Rows from block 2, named by matrix and row number. Rows with one number belong to one channel. Each number is 500 + 25 x the weight over its row's rms, rounded and kept within 0 to 999. All counts start at 0. Numbers have three digits each. After the name is the row's rms in percent of the matrix's.
# convs1: grouped (20 groups) 3x3 conv, stride 2 (model.blocks.2.convs.1.weight, 160x8x3x3), inputs within the group 0-7, a 3x3 kernel for each
# convs2: expand pointwise conv (model.blocks.2.convs.2.weight, 160x160x1x1, transposed), outputs 0-79
convs1.24 091:490500484464521465488492479480475507447490485497501483490484464544521446522499493503510507472513503489493504490525530523491520510504522525505508506464511489493541534486470542472511548542529541518455568491475527521502
convs1.25 097:533460494473504472507509491471485479465532490465483491502500529514491492522535502485507505490515497494490481473467492531472494588572543506484484474529496463468459526484499506489481493497453499524505520485512532496514
convs1.26 084:488496499485466501474468495484548540486520515517539488491487479476509483482509482531502510504497529515519492533561495574498552544554554474485502480510497463506492477513466507505475482483489496506506453502489482501503
convs1.27 093:468497485467527460460454490508496509474490480497489476527571520509511557480544537516493506461477461507492496486505499477529508515495498498520475502467471502486469500523529507520509451484477552540504514484516486526505
convs1.28 083:470464484464483504494512486555546554525523534507517511491482490488477518450508470530515511526515507509530488514488513501503534522528523533530510526488529583518460475468489492510489501483486495492480508516492490459483
convs1.29 098:492494534491469521480463522490469448549503461566562475493485490502497487512508486505516501523457483512513526520491510473501523425507496491476466543472496538517503466490495497510488500513498493508496491504513520482456
convs1.30 081:568538506564515539521545538494484507471546492517501503473493460459502490492494462500507542458482493486552500479489499465500486492521461516492473477446494507502512495484479471508498482480505488528482487494485516497497
convs1.32 080:512487493516514493494497469570525534517482517507518491509461494489582441502484508499494516497499510490500507503511502476493502530511532485502515478493502469518489494500504515482499488531487536571512545470552526545515
convs1.33 118:508505484531495463510475498499495474487529481518494489476556465472591451505572464498503503494504495491506489513501511465525492460550481504498501494500501507514511500497505485484522490499498470530488454546500506504465
convs1.34 103:478536486512482464492509515520539506532506503439456464524509519542550486433458471513465504504524498500492501537498541517550475503492488500488495498487507509494480465472482493538515511511500499516532519484504470467479
convs1.35 123:479468480464544505526525527508484471462483497502527520506519458441449513562525539504508490513503505499498479561536516440471460492492521500472503509507480503485518504496503512528495474467473504485488472497502498501513
convs1.36 103:489481486496521497499495504551533535458474501466465476579552536457459537464468445490498501505511496498502512535542500533463530474486497478505508501491489515488492460487488506502494519507503514512515496494511489475513
convs1.37 119:497455527482504524478502499502516485540455501496482505552451487582413527527466499489507496500502481514507512515528483545485478538462499474506490495509513496496500478496500489528477513513480517500479516492475524481504
convs1.38 103:501501478494470496508494494491526453522534476489460505531575431555504430528501493486474516495524505509498494514553480509527467494492502497497487504517504500500481466497507475527487515511531499511469514505493501450512
convs1.39 100:510539500513519489486500480491509511530528539482512511475522541561547548538560540495489490505488505484497499451477526510526538528559531503507505485493498477503470489483491479479473466491527506490518518514533488523503
convs1.40 096:529512458585481527513551550461508520472497494501494470491477461518494504519540527491498498534491524548506502541527474510509515510489501500503532479511527508474481494483480487538487490502498477464463478498473468494517
convs1.41 111:481501491533512474499477521509483517480491482484527514484484479511501516493494502505483489472514493482497523522536536558458507505449500487519491473492493530499516547542509522482517494487492545566534558458516475464461
convs1.43 102:518532506473470531512514441476514508482490465500533530509538475491527483520542497510505495530508502488519484478524481490485505532507455465502484509487537490518515482504473504549516476489480498517435491519492452550454
convs1.44 112:442478492501438551544552553484512497506505510511486496492487503493471527500519534505506498496505482501477500464480515520453548549554523494514530520484502507486480500502508487464527504515513495496481460486518535488483
convs1.45 097:489490502495508456453531484513505495549486457472488489489470482480524513504526492489483499474526493494482500486474529518495490484479496509509507520532501478495474467498493516492530527531536484520515514478547575565560
convs1.46 092:482494500515523489469505492483454491493507532454482491481498478509522489515527501493487497527509519502462506513481489478540496476483465498518540498502508470504490498518493528508556481519501567581515562500512507525450
convs1.47 071:506509503493536503521535502506485497477479502480494496541538559528488520487499489558519478498483521488489531516538523565503506514514519466499456482523471512477498501483477510529497519459503511540515564509507528519543
convs1.49 083:459504509480513501488497502507514529504525526479478508511496494463479518496521510495483527479477536505489521500499477496503477531474478484511535464507541452503542450511545457488553470535493482504432488515501540494542
convs1.50 094:479484499460554466493474479487493489469498491496519483480522492512495533519476507535505499499495516522528493497494483459511524482494527569520518541494495542570514488524509491509460511501499531515529542463497542538521
convs1.51 100:445506473476476538529508511510501481477493493542517510465466512548515534499482471486477499492528534507468497535516519532464536570546517489493510468507483458450486474498489524516494488510519499496475497515487484505476
convs1.52 084:498507491485524475511524524497513484469531478492487484539557504545448500564554557507500509486516499467519470483497502486507529497529516515527504483512498509490493511548527539467523516508537485481481512459518508524515
convs1.53 134:522532513507475490475493489521500519501516517475481491524544521434400438553565539504510514485493497503490484509516492467480485506506523484510498483494480508510504511497515472465480504516512492508490506475505514490484
convs1.54 116:469480487497512497531522520517524513475494466477465491403434440533533545546534540485492495492500481522507507507477495503521504480496493495487481517517484477496518473485459508520481504496507507530499484493499488507514
convs1.55 095:520551521562450546531523520501519510521455500518533523527525507496528504487468514505498522525479523506534508475488529479501509486494502493510528527504509503524480538524522559464521491541494494451501478519484485467499
convs1.56 103:498482486517499518511501535502535503499502506487546531483499470496499498453498498454466472496508446447463472490506529513487559497470539490486502518500498493467495520521524552481508545527455492512489494554496476517506
convs1.57 137:502478507496520484492489505507498504503500498520484494518476513521458513487486531538425547555393532459488551487484486493503505487492507526478518523458537504511518492509508484524493499501485496496481517496501487497496
convs1.58 115:519508486489494485497476500503485491489510484490508482492525495480492531514544500441550462417566532441552540494483490489496521496493488476510490482516524498536524511495488516490476513487484472496524473526501499488476
convs1.59 118:472480516464507530484509513481496498490511489493513477510525473520467509517476491550532427557469473548498458515510478509502499476498494556520453547450484540468493485492507484503514487493513485487484480509511491498493
convs1.60 084:537503525565470494521522477491481480465493480458506487535513548534502500533504483505518541545507468517528537508500484483493478502495502483479464464520502466476523516477462489512490501536478476505504524480524491545547
convs1.61 117:492490519477483509501489508492492502500522508498494483492500498505517497478461500469584496585550421486478449490510507495508491486486507528534508549515457502510472512475495487490516498488529476484518483522493500505498
convs1.62 082:527520476509501474510511484526490516470499505492499524495500507524550528490505508564552536601517549540562509476500508514495475518483498454505516494499499511518485501493486498502489498496472496500506509479507496516538
convs1.63 110:480481482500493494517504510492476494494513482506508518516508503476501525484494447541574546416473557478461459500513499487488491507477480530549527469490542488479460520489491508486513505501485488496473499482489508498508
convs1.64 092:509528478544509467480466498567547450567529465480474468493470553469508527523519493477483493497498489527513513526488472526500494498460482530538492525495469512478505498507476487520492477502471487500511481494496508517507
convs1.66 104:581559541484472501460475459535534532491501513490482473475459488493518498525518505472506473496508504503486513518536519482481486479470487501531500474496515469474488554543518520480497493467478484510483516509528509508511
convs1.67 096:508455482473527458486477503441476442511542496469492475505544516508495522497516548491506496505520532510536488521513469483486511491493461516477516496524499506510502544528531522500491516541481464464512494558490504479514
convs2.24 100:510523480476472496521502511526463475509470499512457476517500518553473499484478516535501539486517513512514460504545491488511528489494528541503542507535495502475505488524529541513477509479509441548544511519485518540511474529489539530493493516
convs2.25 095:482494484478500488537489523504468531496516473510524512533519484500505499485563492528528449492464503520520448497537447466497521547527481519488473511505500521475460468508532528490501478531458474512529464497506499533571480536507554528461501480
convs2.26 106:512514486499517522522494466480483499513475482487451485512504519518468466499527533521552535514482488467492545486510527444502506464532534504493461514568534532507508474497520481499474477507463486517553501491493491474506478486487469484508447459
convs2.27 116:559538500478488504513483519480456520535493500529514490484516485534498493482502536528497470472499489502541471504476473476500566496505523463519490484536489487480503489527543543517509485497533469543513510511479541558515482514471519510506471505
convs2.28 104:525531504516457535490513526526492488450462485498506448477496494503490500519494579535514485494508513494494555459506507546464519487521497547481477521521470471491472494483521521464491496479459518532525517513505488452506463479515485494496482450
convs2.29 095:506506513551510506522495503497499478447517508495477498489442469507531536543456509493538516538474525491457522518498500486500469474532516476475478508478446474502494515506515485489517511516519514507461515522482521449521520496506467488494491461
convs2.30 118:467547490468473500514505524509504529515503493494452555474466509540512532515520504492459510474484477485467546485496492496516496476516513448528497479521459494493490487483480526488489481492547485469528510475459497483498514515482472471510493529
convs2.32 094:453530540480515506498536536485502525519531484537546486490515493456538511567491495490510482536522508503489511542488515471497482473513484553513504532495513519490483515492450523518475475503525516537506521452543514495502453510522475495519524495
convs2.33 094:534440494494470498517614499493497533497558500491485445524441472494497500523563524467497487485508495526491498534497504501477494525497513537497533529491472520533497522494512485553552504481488481488511520502466477496479492479547507520484502471
convs2.34 092:503476488489471476496552503471494506560542472512540459519452515500460500535492523488470476512500500523552518503521502515517496528507524458519469513522521485512538462509519509517492495461495473500517551531508485505540463487586531479482488476
convs2.35 106:492460516516480462522565518516513498473536507523536475495477511496518493507494490480490485516503501493534487564495471562465505549495502513508471563535521506522499517515490476531501475467497490528540502511473490510520486494544549475450516512
convs2.36 096:484498489526492472502576506479517517513509540523549466522492476498491477505495499466470519470483457485537475507510519512488515509523515461451511483520506506548480453513464498531522479460496499485533503512504486494486477496583501504452517501
convs2.37 100:478509502491477498512625594491512514460555520510505481528496465452530485505533513496489485489502494507494507480500493524477553495474501513485555492506496531537537495512513503540545457456506489495530534508465501508503514507509506502494508479
convs2.38 089:534450472518504492521600505499496557508552509472534463538458470488484492533489519468498504470511487504489489498509508513490492515487518522475490505529475495530526476511499533540540508476467509491498511528478500479515497465540500505453480513
convs2.39 115:485472510505487483497613564481495502493543505510482452507498447484519528566491522512478493470507486484518496475507481514500482499489519568492495475539508501502554501506494487516527509496490465471529535489483495501512507514561478503457518543
convs2.40 105:477505478476510501514515503505485473592521483508511494542495489528473461497507488524489500516504480515477508495459476523497526557483515527501504503522470485472468496513545484557472475483510478491512539453532519530522555498508479540459517544
convs2.41 108:463460507465460553550495501546453503537488488511541504535500523476488469491504496548523495478511485525504502500502545488514501512516475509489489521502499441488494510475481503477499471489515505513500438466488505537510448527502526504533535518
convs2.43 079:504552465477513455530522479541477538583485527512541489478494526490493500538501491505496462484509498542570478509519471505566489528527489499523508525502532487534512545481488515515523501510500522509524526512460537510478512512455497521490504488
convs2.44 103:474461477468526513467479503516443498504462485489537472487514513484507493490520528538484511496540497547539450518505482547475480540513502505502455501513488470492498529500545500511472509511508450500496495478497523540498428553493531477462549485
convs2.45 102:506464506506518503461507507516495509459468494507467463482497495464453517527501531485458552473496501490462512521493482500495518485511534474460477522502507466475523524500519503495524520450545484525515493536556515550495456521457463519491541466
convs2.46 097:454495507505492529514505491555511501511511530499493483491519473504496480521463459503497499488484496506472501464526475475493492515515490534479528503525481465462505522498471517502547521460587515538470495533562525550486479482470481516558492491
convs2.47 090:523489535469487536494514522498482484487547513522489478471504490488531444503504476516503492503534478538499463513448538514502488500537501473479509543506490498494490515447551524499495528515526518494488500519486492536499504497462495543524495511
convs2.49 084:447494483493475487523487458517481508520519497464497478499483485522482493512450502503529485452505497527513511449546440524491509527483520498497481490502461493510516487529496496455510507540515542510489479494480466509504537505519536487486507474
convs2.50 104:484489483483509494505503522518507461506518517505467527563470529517483505493519465496501496447523534525521480516517526512507519495505503452517513537511546539495524480475507552522516488522493536482486521459497490480525501554497495562492499497
convs2.51 093:535512478507489511484499524491510560513460507517494510445463476485472537506469484490496542558490515504517530533499477499479523538531524476507490512517498496469495520497513473514468537485490474586555523507479550472524492470514522493482473516
convs2.52 098:522516498482482517490481482478489472544551513478474485478552500524533563498494500528519511483520493486485499520526473501475459504512457487485469513475518533475503493507507514501525546504476493547506502521548514500527528539513548505458473548
convs2.53 109:454508507545488469532492476486499551506502480486503459522464543468508431535522482490482513531521524509496567492490486489510514502540490519482502479472511481510458493507455454533482491501487491516528495540498500509492519509495528489535536466
convs2.54 119:485521488562476441529490500464499516513477474493504459524494494467483513496540493517466486537475552505474558513481493483509491512545475472532525506520491473494478494471477483499483516489515489473493496524489497497503477498510483531548549475
convs2.55 101:519516494486513509508502491518492480488441518496562556463533481493507551472505523470526458488544458505517502501524519493537516488531485489530495482477511476456535486519505460465501526499499501509492471509491500513487535493494526488506496536
convs2.56 109:479493525476520506479483498557505497481469480467533506501500521460492483514463497504473483464524463465471479504461469500534502476509488496503508538513505511527511472479488504486476491525511520502488544503509520508485466510419466469496494485
convs2.57 097:531515475568486473506492490466466515466478497533500473461488520496512508497469513499517503541494548475455499499496547470518516492480545505470488487476491555469506492550509480498512515525463528486525496533507621487458485468468545499505511467
convs2.58 096:497518496550482485499494505505512502501481470493496489479459511529508486507470533477534485515504552461458538505498495520489513493500467513464525489500456541457494487513464497483525509492522512477485484520507611507484511533491539489480499477
convs2.59 097:503507483581491499472511497493508535500471473506463448467459509491513482523486543497517489538480502478479549501532511508490514497499491516514516496487502562519510557507487518499505493506525523460473467516497603519496488493506496481467491484
convs2.60 085:485455515514471494497512456509548537526502452537493534499531465475516475510496495499491499509529500478522505463498519545492507501496500535490539483500469510533530529476517534479503511511471510485489488493512542495515564436530534494505489567
convs2.61 095:517526508529474467501489504476491498505473515458460438499468549451494510502478441492479488509507505503495516459513481492538524448504441491507499479455498510493480513542454566530516481527499486474502491547513548544486525489519520486521474435
convs2.62 100:516449483484487520476528467464494488487539489514458530504534499482505507498511477456515500504505498520499513528494497538501506494485465511494479457439507508498505478517479497518531524536450512481487492504527559561482547456523524491482470543
convs2.63 102:497491503557489468474518508463462537507482491479470435483453527495528471530515491491491487572483484481480499522505491492502505487478484511504519485461501522521483566526483519514478527517489464458521483514468591495465517496473457495497519455
convs2.64 093:477536507540539473549483511515511485516515477528580522496468486498513508453493486525532484497504489515499564530487452506501526475430492507516539480536488475551467526446525521508481553493524499532509484484500473453482499549477527485506511496
convs2.66 106:473526512534554462490460529435510516499511512476597510513482494497525495479494512526547491487477474542499564524476498486509500510503543501523505477535520484558526500502521505513498535512511489480484522492482479511505498492506522495530546495
convs2.67 107:504464449512453525491455490482432455470492532475511519486426496487510462427489504472460454504494492503500491486479505452537482488534504492524536519469497461517492500513509536459521446523469497540476507502529508519508516491510527495487526501