From a checkpoint of a small image classifier.
Model: 2.53M parameters, 32-pixel images, arch regnet, norm groupnorm, depths [2, 2, 3, 2], widths [96, 160, 288, 512].
Training: normuon at rate 0.015, 8700 steps, batches of 256, held-out accuracy 34%.
Data: trained on photos of plants, animals and fungi (iNaturalist), 155796 training examples, 14.3 epochs.
Rows from block 3 of a small image classifier, named by matrix and row number. Rows with one number belong to one channel. Each number is 500 + 40 x the weight over its row's rms, rounded and kept within 0 to 999. All counts start at 0. Numbers have three digits each. After the name is the row's rms in percent of the matrix's.
After each channel's rows are labels from the 100 images, of 14848, where the channel reaches its highest value: "responds to" is what is common among them. Only what is clearly more common there than usual is listed. The data: photos of plants, animals and fungi (iNaturalist).
# convs1: grouped (20 groups) 3x3 conv (model.blocks.3.convs.1.weight, 160x8x3x3), inputs within the group 0-7, a 3x3 kernel for each
# convs2: expand pointwise conv (model.blocks.3.convs.2.weight, 160x160x1x1, transposed), outputs 0-159

convs1.145 110:507525498473499499492486477458561585426489560456438493514506505488547508426491468584581576457430502470509458466502506552500542496522490567503505535429421514485492516527494451524513538514525560542492584463464473490473
convs2.145 108:473555543529495527656541450492473509521491536489574507542454466463496456484484496506587515566545560551535507621539459513619481456461465507466471502544532503502502518534499531508486488528490507538421515462497512493433501439535511445503552470508508498414482450498520471465514527589495507498467567509544538551525572495484502417495477477580487489448538538541547478519485540528474604518518492486505550465492498505465454523497540493479488440496538532524510556485463513483531498462573478
responds to: order Accipitriformes

convs1.149 098:475522458516480474508503503404515632505552508495524478465503496469505482541465517478466475479492509539540521514516509564521538428478455602494431578493490471541504437529575489512547515548478573509444537509465524544482
convs2.149 104:467487491441486470446493554520467466558551494513472485487522477620467426466539404446517503537493477502616454457488465537541470581515494487557509502550468509550516512466483519409518535511515511475544471513510547466451451486521542558442452515496515460505451475488490537460505527475522511497431540516511499515485487465530469449516500546504479574491395537444621584584480476495495572466500465447466540473465515447497510502431458501490472486500485570559486464523481460486458512525525529
responds to: order Accipitriformes

convs1.121 099:476545458639490444513441447490481504458512472505514507487444546463461577467515559479504517545477482509481473454488480550497493574436459466510461515514497490487477533564493589484444516438512545467476549560466517461479
convs2.121 094:534460484435455464525515539430544502455471425455494439540530456470430460514512485475572471501467465499478506496446539485492511591498471422556522485456468487496494492544466542537472485460579560488479460541561462465587472444478439451515472549465485481520482531522423528506511502430504520531486478540492488490520439544558475500531492481541480586557557434446540427506535441478456483527510474564511443456414481577464509474589523487459435527527426496481522509520527497493537482462488479
responds to: order Accipitriformes

convs1.113 092:454510558545436586520499492510477528435399488511581554479500527500515485488485539494497488482479480486492477534517465524483453481438546519483513492551463486445513451474562457403554535615503458519519461503533557513506
convs2.113 087:455521416504455557448477365529527443478555505474518462535450536502414483489475520486510451495511436493466524539536533483555494492554509532430423523450513511571474545524420512499458521570514550576477461488533476506583462551544517441501529495488505500492435451529502442487458534503532467519470455434447477513468507531487515501459547447482527504558453533508522475533562484452502554456524526458556593483409441469446487489476482534493496509538501433494498509560528507566491495475457480
responds to: order Odonata; family: Coenagrionidae

convs1.129 072:491514524519521525499498528500521539554483571475506479500551504483438439553442484513592468613560575535600536564505510514527470531457534469523514500511472497525537506501437502535457512494482515525520561441585525520530
convs2.129 102:562475483485499493516528517541521476564492491496455491489587551573495528514462545449487510501533516589584474546501484569451525494549507493482469567498473546459463519607525519474540478557552558491534579509560429460517491514493502443519475520504473404519509496449524552499508497492560531544443498489498450470507441466593456498457506465460513494464544496530484490525505512545634515482497552492519634483520537428477477523523463485478506507477500544529522520431484526577510446530500521
responds to: order Lepidoptera

convs1.16 090:466446487432504420459413496512550536525479493514548457490473538558492533534553536514517510465508503542447542538525571488488471515449505594560558534468536449538504451521454475467475546463480498472442473571500445455520
convs2.16 109:493468558503443474518523493475447519530515493512507571497517525468519515544523499478423452485579511484527517550455520446493469467504459498495624547509480487489444492505610496484538506545522455518414455539479550530486489482587508557554489461514530519477472540468540446487476487550536473476518437497474532482505436496461459560458540422479535479511514487557538400541446493475495552511527474512575504538465530547572595533486423507498560546560556439509526527494416535503516554503498521
responds to: order Lepidoptera

convs1.87 102:453533508454515467528476502491482519485569482516443502477476479553498494493522511506451502524462493486514517527498564510449506477497479486482478557440519523568522502532494481509471517471498497342552532432576583624512
convs2.87 106:516488399469456511526554477481446393482466521491526514527468583541515439511460519530539545501491503508512425506501450487458483491558503401516459465484539540506486501443481450509365522502453465462487478495458468518501492518563528469485506535483501432486442488558475516398506433503465528518477546516424471503453489502499497552501574463524446480493504509481561402474508532528559492469574443529538479557576538506489510453514444548494553441537477493486551519476585525531504488482508493
responds to: phylum Chordata; class Aves; order Charadriiformes

convs1.26 090:435524413498590489573530496491518433473496521491481527484437520467517475453439514520503481489489530464469546505524551551527518545556556540514520445456430465448498561560563471458498477466459541457552543474463459460515
convs2.26 096:501555580481498634473511517501565470431431475416526531473500479461578488487499478492542559470479464479469471552430558465543471527459455473497522530536517513486511493519458555487461535493465489499484533527481567493494532552546483532431531515501472481493467546498551466500504517492523584508533475533489521453475503538510470477514476619560432503560504517518527529482538484481533512526501584534465420429466569506472499434530414516532475496532455569443554465483457472590527521471517469
responds to: class Aves

convs1.8 093:555476540481565446454475522493478456449586422457477451510466491521511508527485498484522529530463562511487508498533515508432513574526548523491528564490488528500499512503473534512531521487509508530401477584415396480555
convs2.8 092:527471476491443406488482453462457522557567519449544508520510518599471494517543483565506538469493547485563493509535488516477513470485487538525514517491558540491478479550494507545542515472558584510589523529438459516406489477549491531541483513473504578510577484544464540526477486533511498444468538449527425545532458512469469517480460451454555507481532548515498522501502488502513522497493556568552538415525543470545572465557532502562496474498480476609480452456467556513620532528509500
responds to: order Accipitriformes; family: Accipitridae

convs1.14 115:492511476499476517514491513488518499516465504503452499511485502497481507504487518483466466497551520506491482498436492490569541513517467492482519457495500522528485459500426559521538513485473576588576383360391539567530
convs2.14 099:396437515532496454569502490584532499515471471502526479494486555488462434508507498528494549485406428545503427525502462480556453523494483538468491510494546450541564554535485539512464510482438515509426560423475557564472468554520507512550509505525469532507473521516517448461530458504507488545515498552502558555496455450430475549473505480548480476479471486510510522397424522515514516567448489453555530494620443514518429510473540504445465516493485461476546603500488502513512562499524492
responds to: order Accipitriformes; family: Accipitridae

convs1.21 117:387359397591588527509552490514546503493499469486509480458475479495494471530549510513529486475504512519468539450472488443479525523510510498506512498489488528471492443468514485484542539535546515420452571506497508492508
convs2.21 117:484473488498563512488509515548496496478456500510525524569513499541435526521533542566521463522437519446553459491437512487495529463430497493534462441529550457514454514518449501528576493496504443514442523467448451493552545492537469471505454462553537500542531545540472512488549474456454516516494399466581547502496595404451525482513553552532490500545508523517442557487493460530577495518508477553569437517633491508482462525562538501496482485487567510571531503475547539489446419470477489
responds to: class Aves; phylum Chordata; order Accipitriformes; family: Accipitridae

convs1.119 086:546533467582480437498516479497496509496487469465491493521527472562495482490502534591517394618529330485448479524513466476501557473518509480471539502511505515507490445535456546483517473486488492499528489471495510496490
convs2.119 089:520518484536542544506488563511521469487511447416502529492523499482540461497414567530487450500542517501506581489497520480493469506396539531496563469471477468566452488438537556513460499479484506504480468567561525439449542503520508505451499442462431505434539481527456539466538526521470489517429497483428519493426486502500461460497436537457459514518477435488520432533517534484443494497564490550434472540526480445434563549573516485507400541559501437513500525464481436514473420450564508
responds to: order Passeriformes

convs1.23 100:500465516491362535563634542442497492508492518533465508487521483520562531506505474473518468470472488526499577488492458495466451548575536516541531467579461480499462512498462563455528528532513508539510464527511460481455
convs2.23 108:442489521496428565537508568399476513553456474506526581528483518558544567559484487548558515477497547484483512554632453544558491513503435497534447474536466496428476521485556490533472445507491498495514438461477474552531526479468586475460478516525501553543518536484508432520485473456422519528461570463563544479509489513502590478516453490539508488550494542400533503490466486519532533525452500511527496520481519453472476542436503468490465472464484507538564576442512465569469488473522490
responds to: phylum Chordata; class Aves; order Accipitriformes; family: Accipitridae

convs1.155 105:476458483477493489547559566507518513487522521506498511571606557504436548448414438458464473515530500484545497534507506543479524424456470484480477502513469479493503489479484496494500522534470512588539531452590433431434
convs2.155 109:534592466498443455557445531585520525452489505470504509461549557499501552555398540529471552524474500569468448542431436533527501412440527519528489479482436490564476523528527520452539487510537473522469518545474474494514593512465478494535466535557557478577510548531516483522533548433561563463441515460494574511453487450490534501477538463460510554517519499457441514432511453470508499482400477511515509477539446487602482481492483480514462545510444523505441492505465508530525507471543521
responds to: phylum Chordata; class Aves

convs1.153 103:526489525526449495541504507471477479471530475496519491482514496496569485541507503531500501471468463514450533474528526412547430505503503519563488576384538548543516527522490570469590496458505489473508458591387474522508
convs2.153 091:433511461514493403503461474537504547487505518590481497509526522548529493470468513478543497416466517522500625514528433551432510498511465545507554553501518504514511534527497561605516487525446431477467573509492539468436494482464505472482574550494527462510501480476458482512597530486471520542442456495487480457579498453580511469453483505521501427502574493462472553444516430536541511510480585578548497489489541504474500550503458508470497443515531482532394545481505500506501476465500531
responds to: order Accipitriformes

convs1.152 117:460488508473476485490568523469527512467528497490495477516560540490523422506521532482469554482465492514525537492524445491577474478508440475527495498457474481550543534446516574471517518457527446567487391613471457581452
convs2.152 092:438543497540456571514497490536499487462468519540491501517528497540524462550426507431557493500502506512524450429597494526538468528549480525500525496494465474551468524498454562560542503480571440494555475462537537456449577427505524481467444536543476490472464498431483514447535554455512508560515546559512574436520478451547544480533519511521560487446529552468474479427455531510475461470489518494559465439504467536536465505495553449498520464433566565573574486471488423491578515535517516
responds to: class Aves; order Accipitriformes

convs1.91 107:471492496501518485521501510565541550546590483448473466517518499489482498500480498456462474512567491505491467456507474504492508509475494506510503520567458442418455490505465575638510434450437480436527494546545536588485
convs2.91 114:454468487531539432461553425459507493530503481553441467425438448463511430455576532505520422530469419500480485455525450499537493480512421526535505496488489538551531480516541461538551624454531503499490497523480500500578508470423513566497487477477479497532464509492494531512492495475547482441496508590507494455515533493485435521513508472452501452488439487496583447506530520524435440523481467492539504515507568498517469497553506430518491525466500458513404538564468583480408563545509521
responds to: phylum Chordata; class Aves; order Accipitriformes

convs1.114 078:475495486472518465523540570512521451496542543477486530426562484499471537513529560522585507491535506535590499466589529601477558531491598516455465473564519476481452459540483490544547459490468501506489481489486526502444
convs2.114 102:549413546513515455534460466581521501476478474517470501530589492546467534572488496420546466498499506438526449446519454458459497531484521477458499525546505487509487533483521550437456527552587533477528508514555535513510478476451523525488456530536500550436376477476475588457532521486591506487512455495388522459541504464527479505537498581524438506495595523503527508497537499457474453498487450551451454480475505508438461423507475503493448481562512490485516540474435495519499481519552428
responds to: order Passeriformes

convs1.97 084:479488485454431492486461455485505499521489523509492503574514484477549562451460467497435474500516496526522491472478541576522542508544555488474521449443479471461520515482519535435467521507506571515461561654562444521544
convs2.97 100:504496493494462531586511522567476510444482492472491477489519517570461482493537487511451536472558559496485508505502508514408551516416517570447509426514431495511527447479448469469506537564483502414551460497451508519564514481503488495447489474564499406527532480547514506517520528486435443382569433480478507528463483509498509474455478472487428462447489533494504505530460500572444514521513551467493496485493517481526478547462494414457507500449491430467512526575363474501462492524562469
responds to: phylum Tracheophyta; kingdom Plantae

convs1.44 081:537549582580513556576513557521459464456437462456535537533538477474530454512507527546482490520471513478471562514504453490484489499555472490465538480451479491470460421490476505519504484611421452500494475483415491459489
convs2.44 108:504537486468549430442497525496527534475449514519503440478533489522551564531549493479502450535510470509506486504452478487454472511613515448473543549469508493499470436477487547475479495422539382507512493472548525525466490491464460550524483488526428429469538501590504507449574496510463478533555526482533493434506495482458458567516521411523556488510495499499545535502515466562496512505571527449498510447505464501483396533575514445488440494478587505484494451451452482479544576476418438
responds to: class Insecta; phylum Arthropoda; order Lepidoptera

convs1.107 084:464539452520545486512507486542534530488522503453450485473431512451471495501508508491473561461502516484466455513428522473501517538458587566579550561457552544612499512436504429481482524491528441460475533479456506567509
convs2.107 112:473470524534432572404470409517485494522518512533485479560485530507493585476511554477487605496516551410516497532529532525494521467412449539416486531493518498476484567551448497475499440526443559476549429528565421571441491458504531492472470512524584512544496472509462590464536440497473498482490470525524492506523543504461540487508519475475544532406490522527506496460549545519486471487449551502495526483496497510481581520467527484530455484499524553491528551470445502488516546459603498
responds to: class Insecta; phylum Arthropoda; order Coleoptera; family: Coccinellidae

convs1.118 098:578459437466456529434514578518519439482450483406518646532477539461519481481491541472477482501490499513477450486525512477529484495430488501510527492523467528461503506554456458485528408561542520475488535498482503487538
convs2.118 084:509539474501459435561528400526496501567500445506472505503437504453542392474450498480514473488520473442532560566484508463525467463493541500530438470396495511534557480541455522476517493484588532516447537510514546526594534477518524438455500490501516481549510533527513428487530486511521431542506578474516493528529518515468511487451517443486528513443509471545564527558568451512499520433545536471543543527491489468565480467534535501441549591532490545546579520523522513524563530443469541
responds to: order Odonata; family: Coenagrionidae

convs1.103 074:524488554463480505531500498491440491459434472487509518451535515508452570501475502484454494469499538510467497537468528598469536569585586524484550493459513481563539523551469497466499425457462466476526579488538563456564
convs2.103 089:498511444534500499537520471608444460429462554477518557479517586520463529465485478476462535509497533488478481501500554496439520530464515574481461498519399510479496459519496481472445561488563482547511472428528474492577474496438480456506449560521451465546561451500449563441574551506496484574564449540446523464469484551576469482539461467534521561535560536493495581499495483517512506528558566484475548475506569512501543507475445465555513484494537490450525491526490470477531432468495425
responds to: phylum Tracheophyta; kingdom Plantae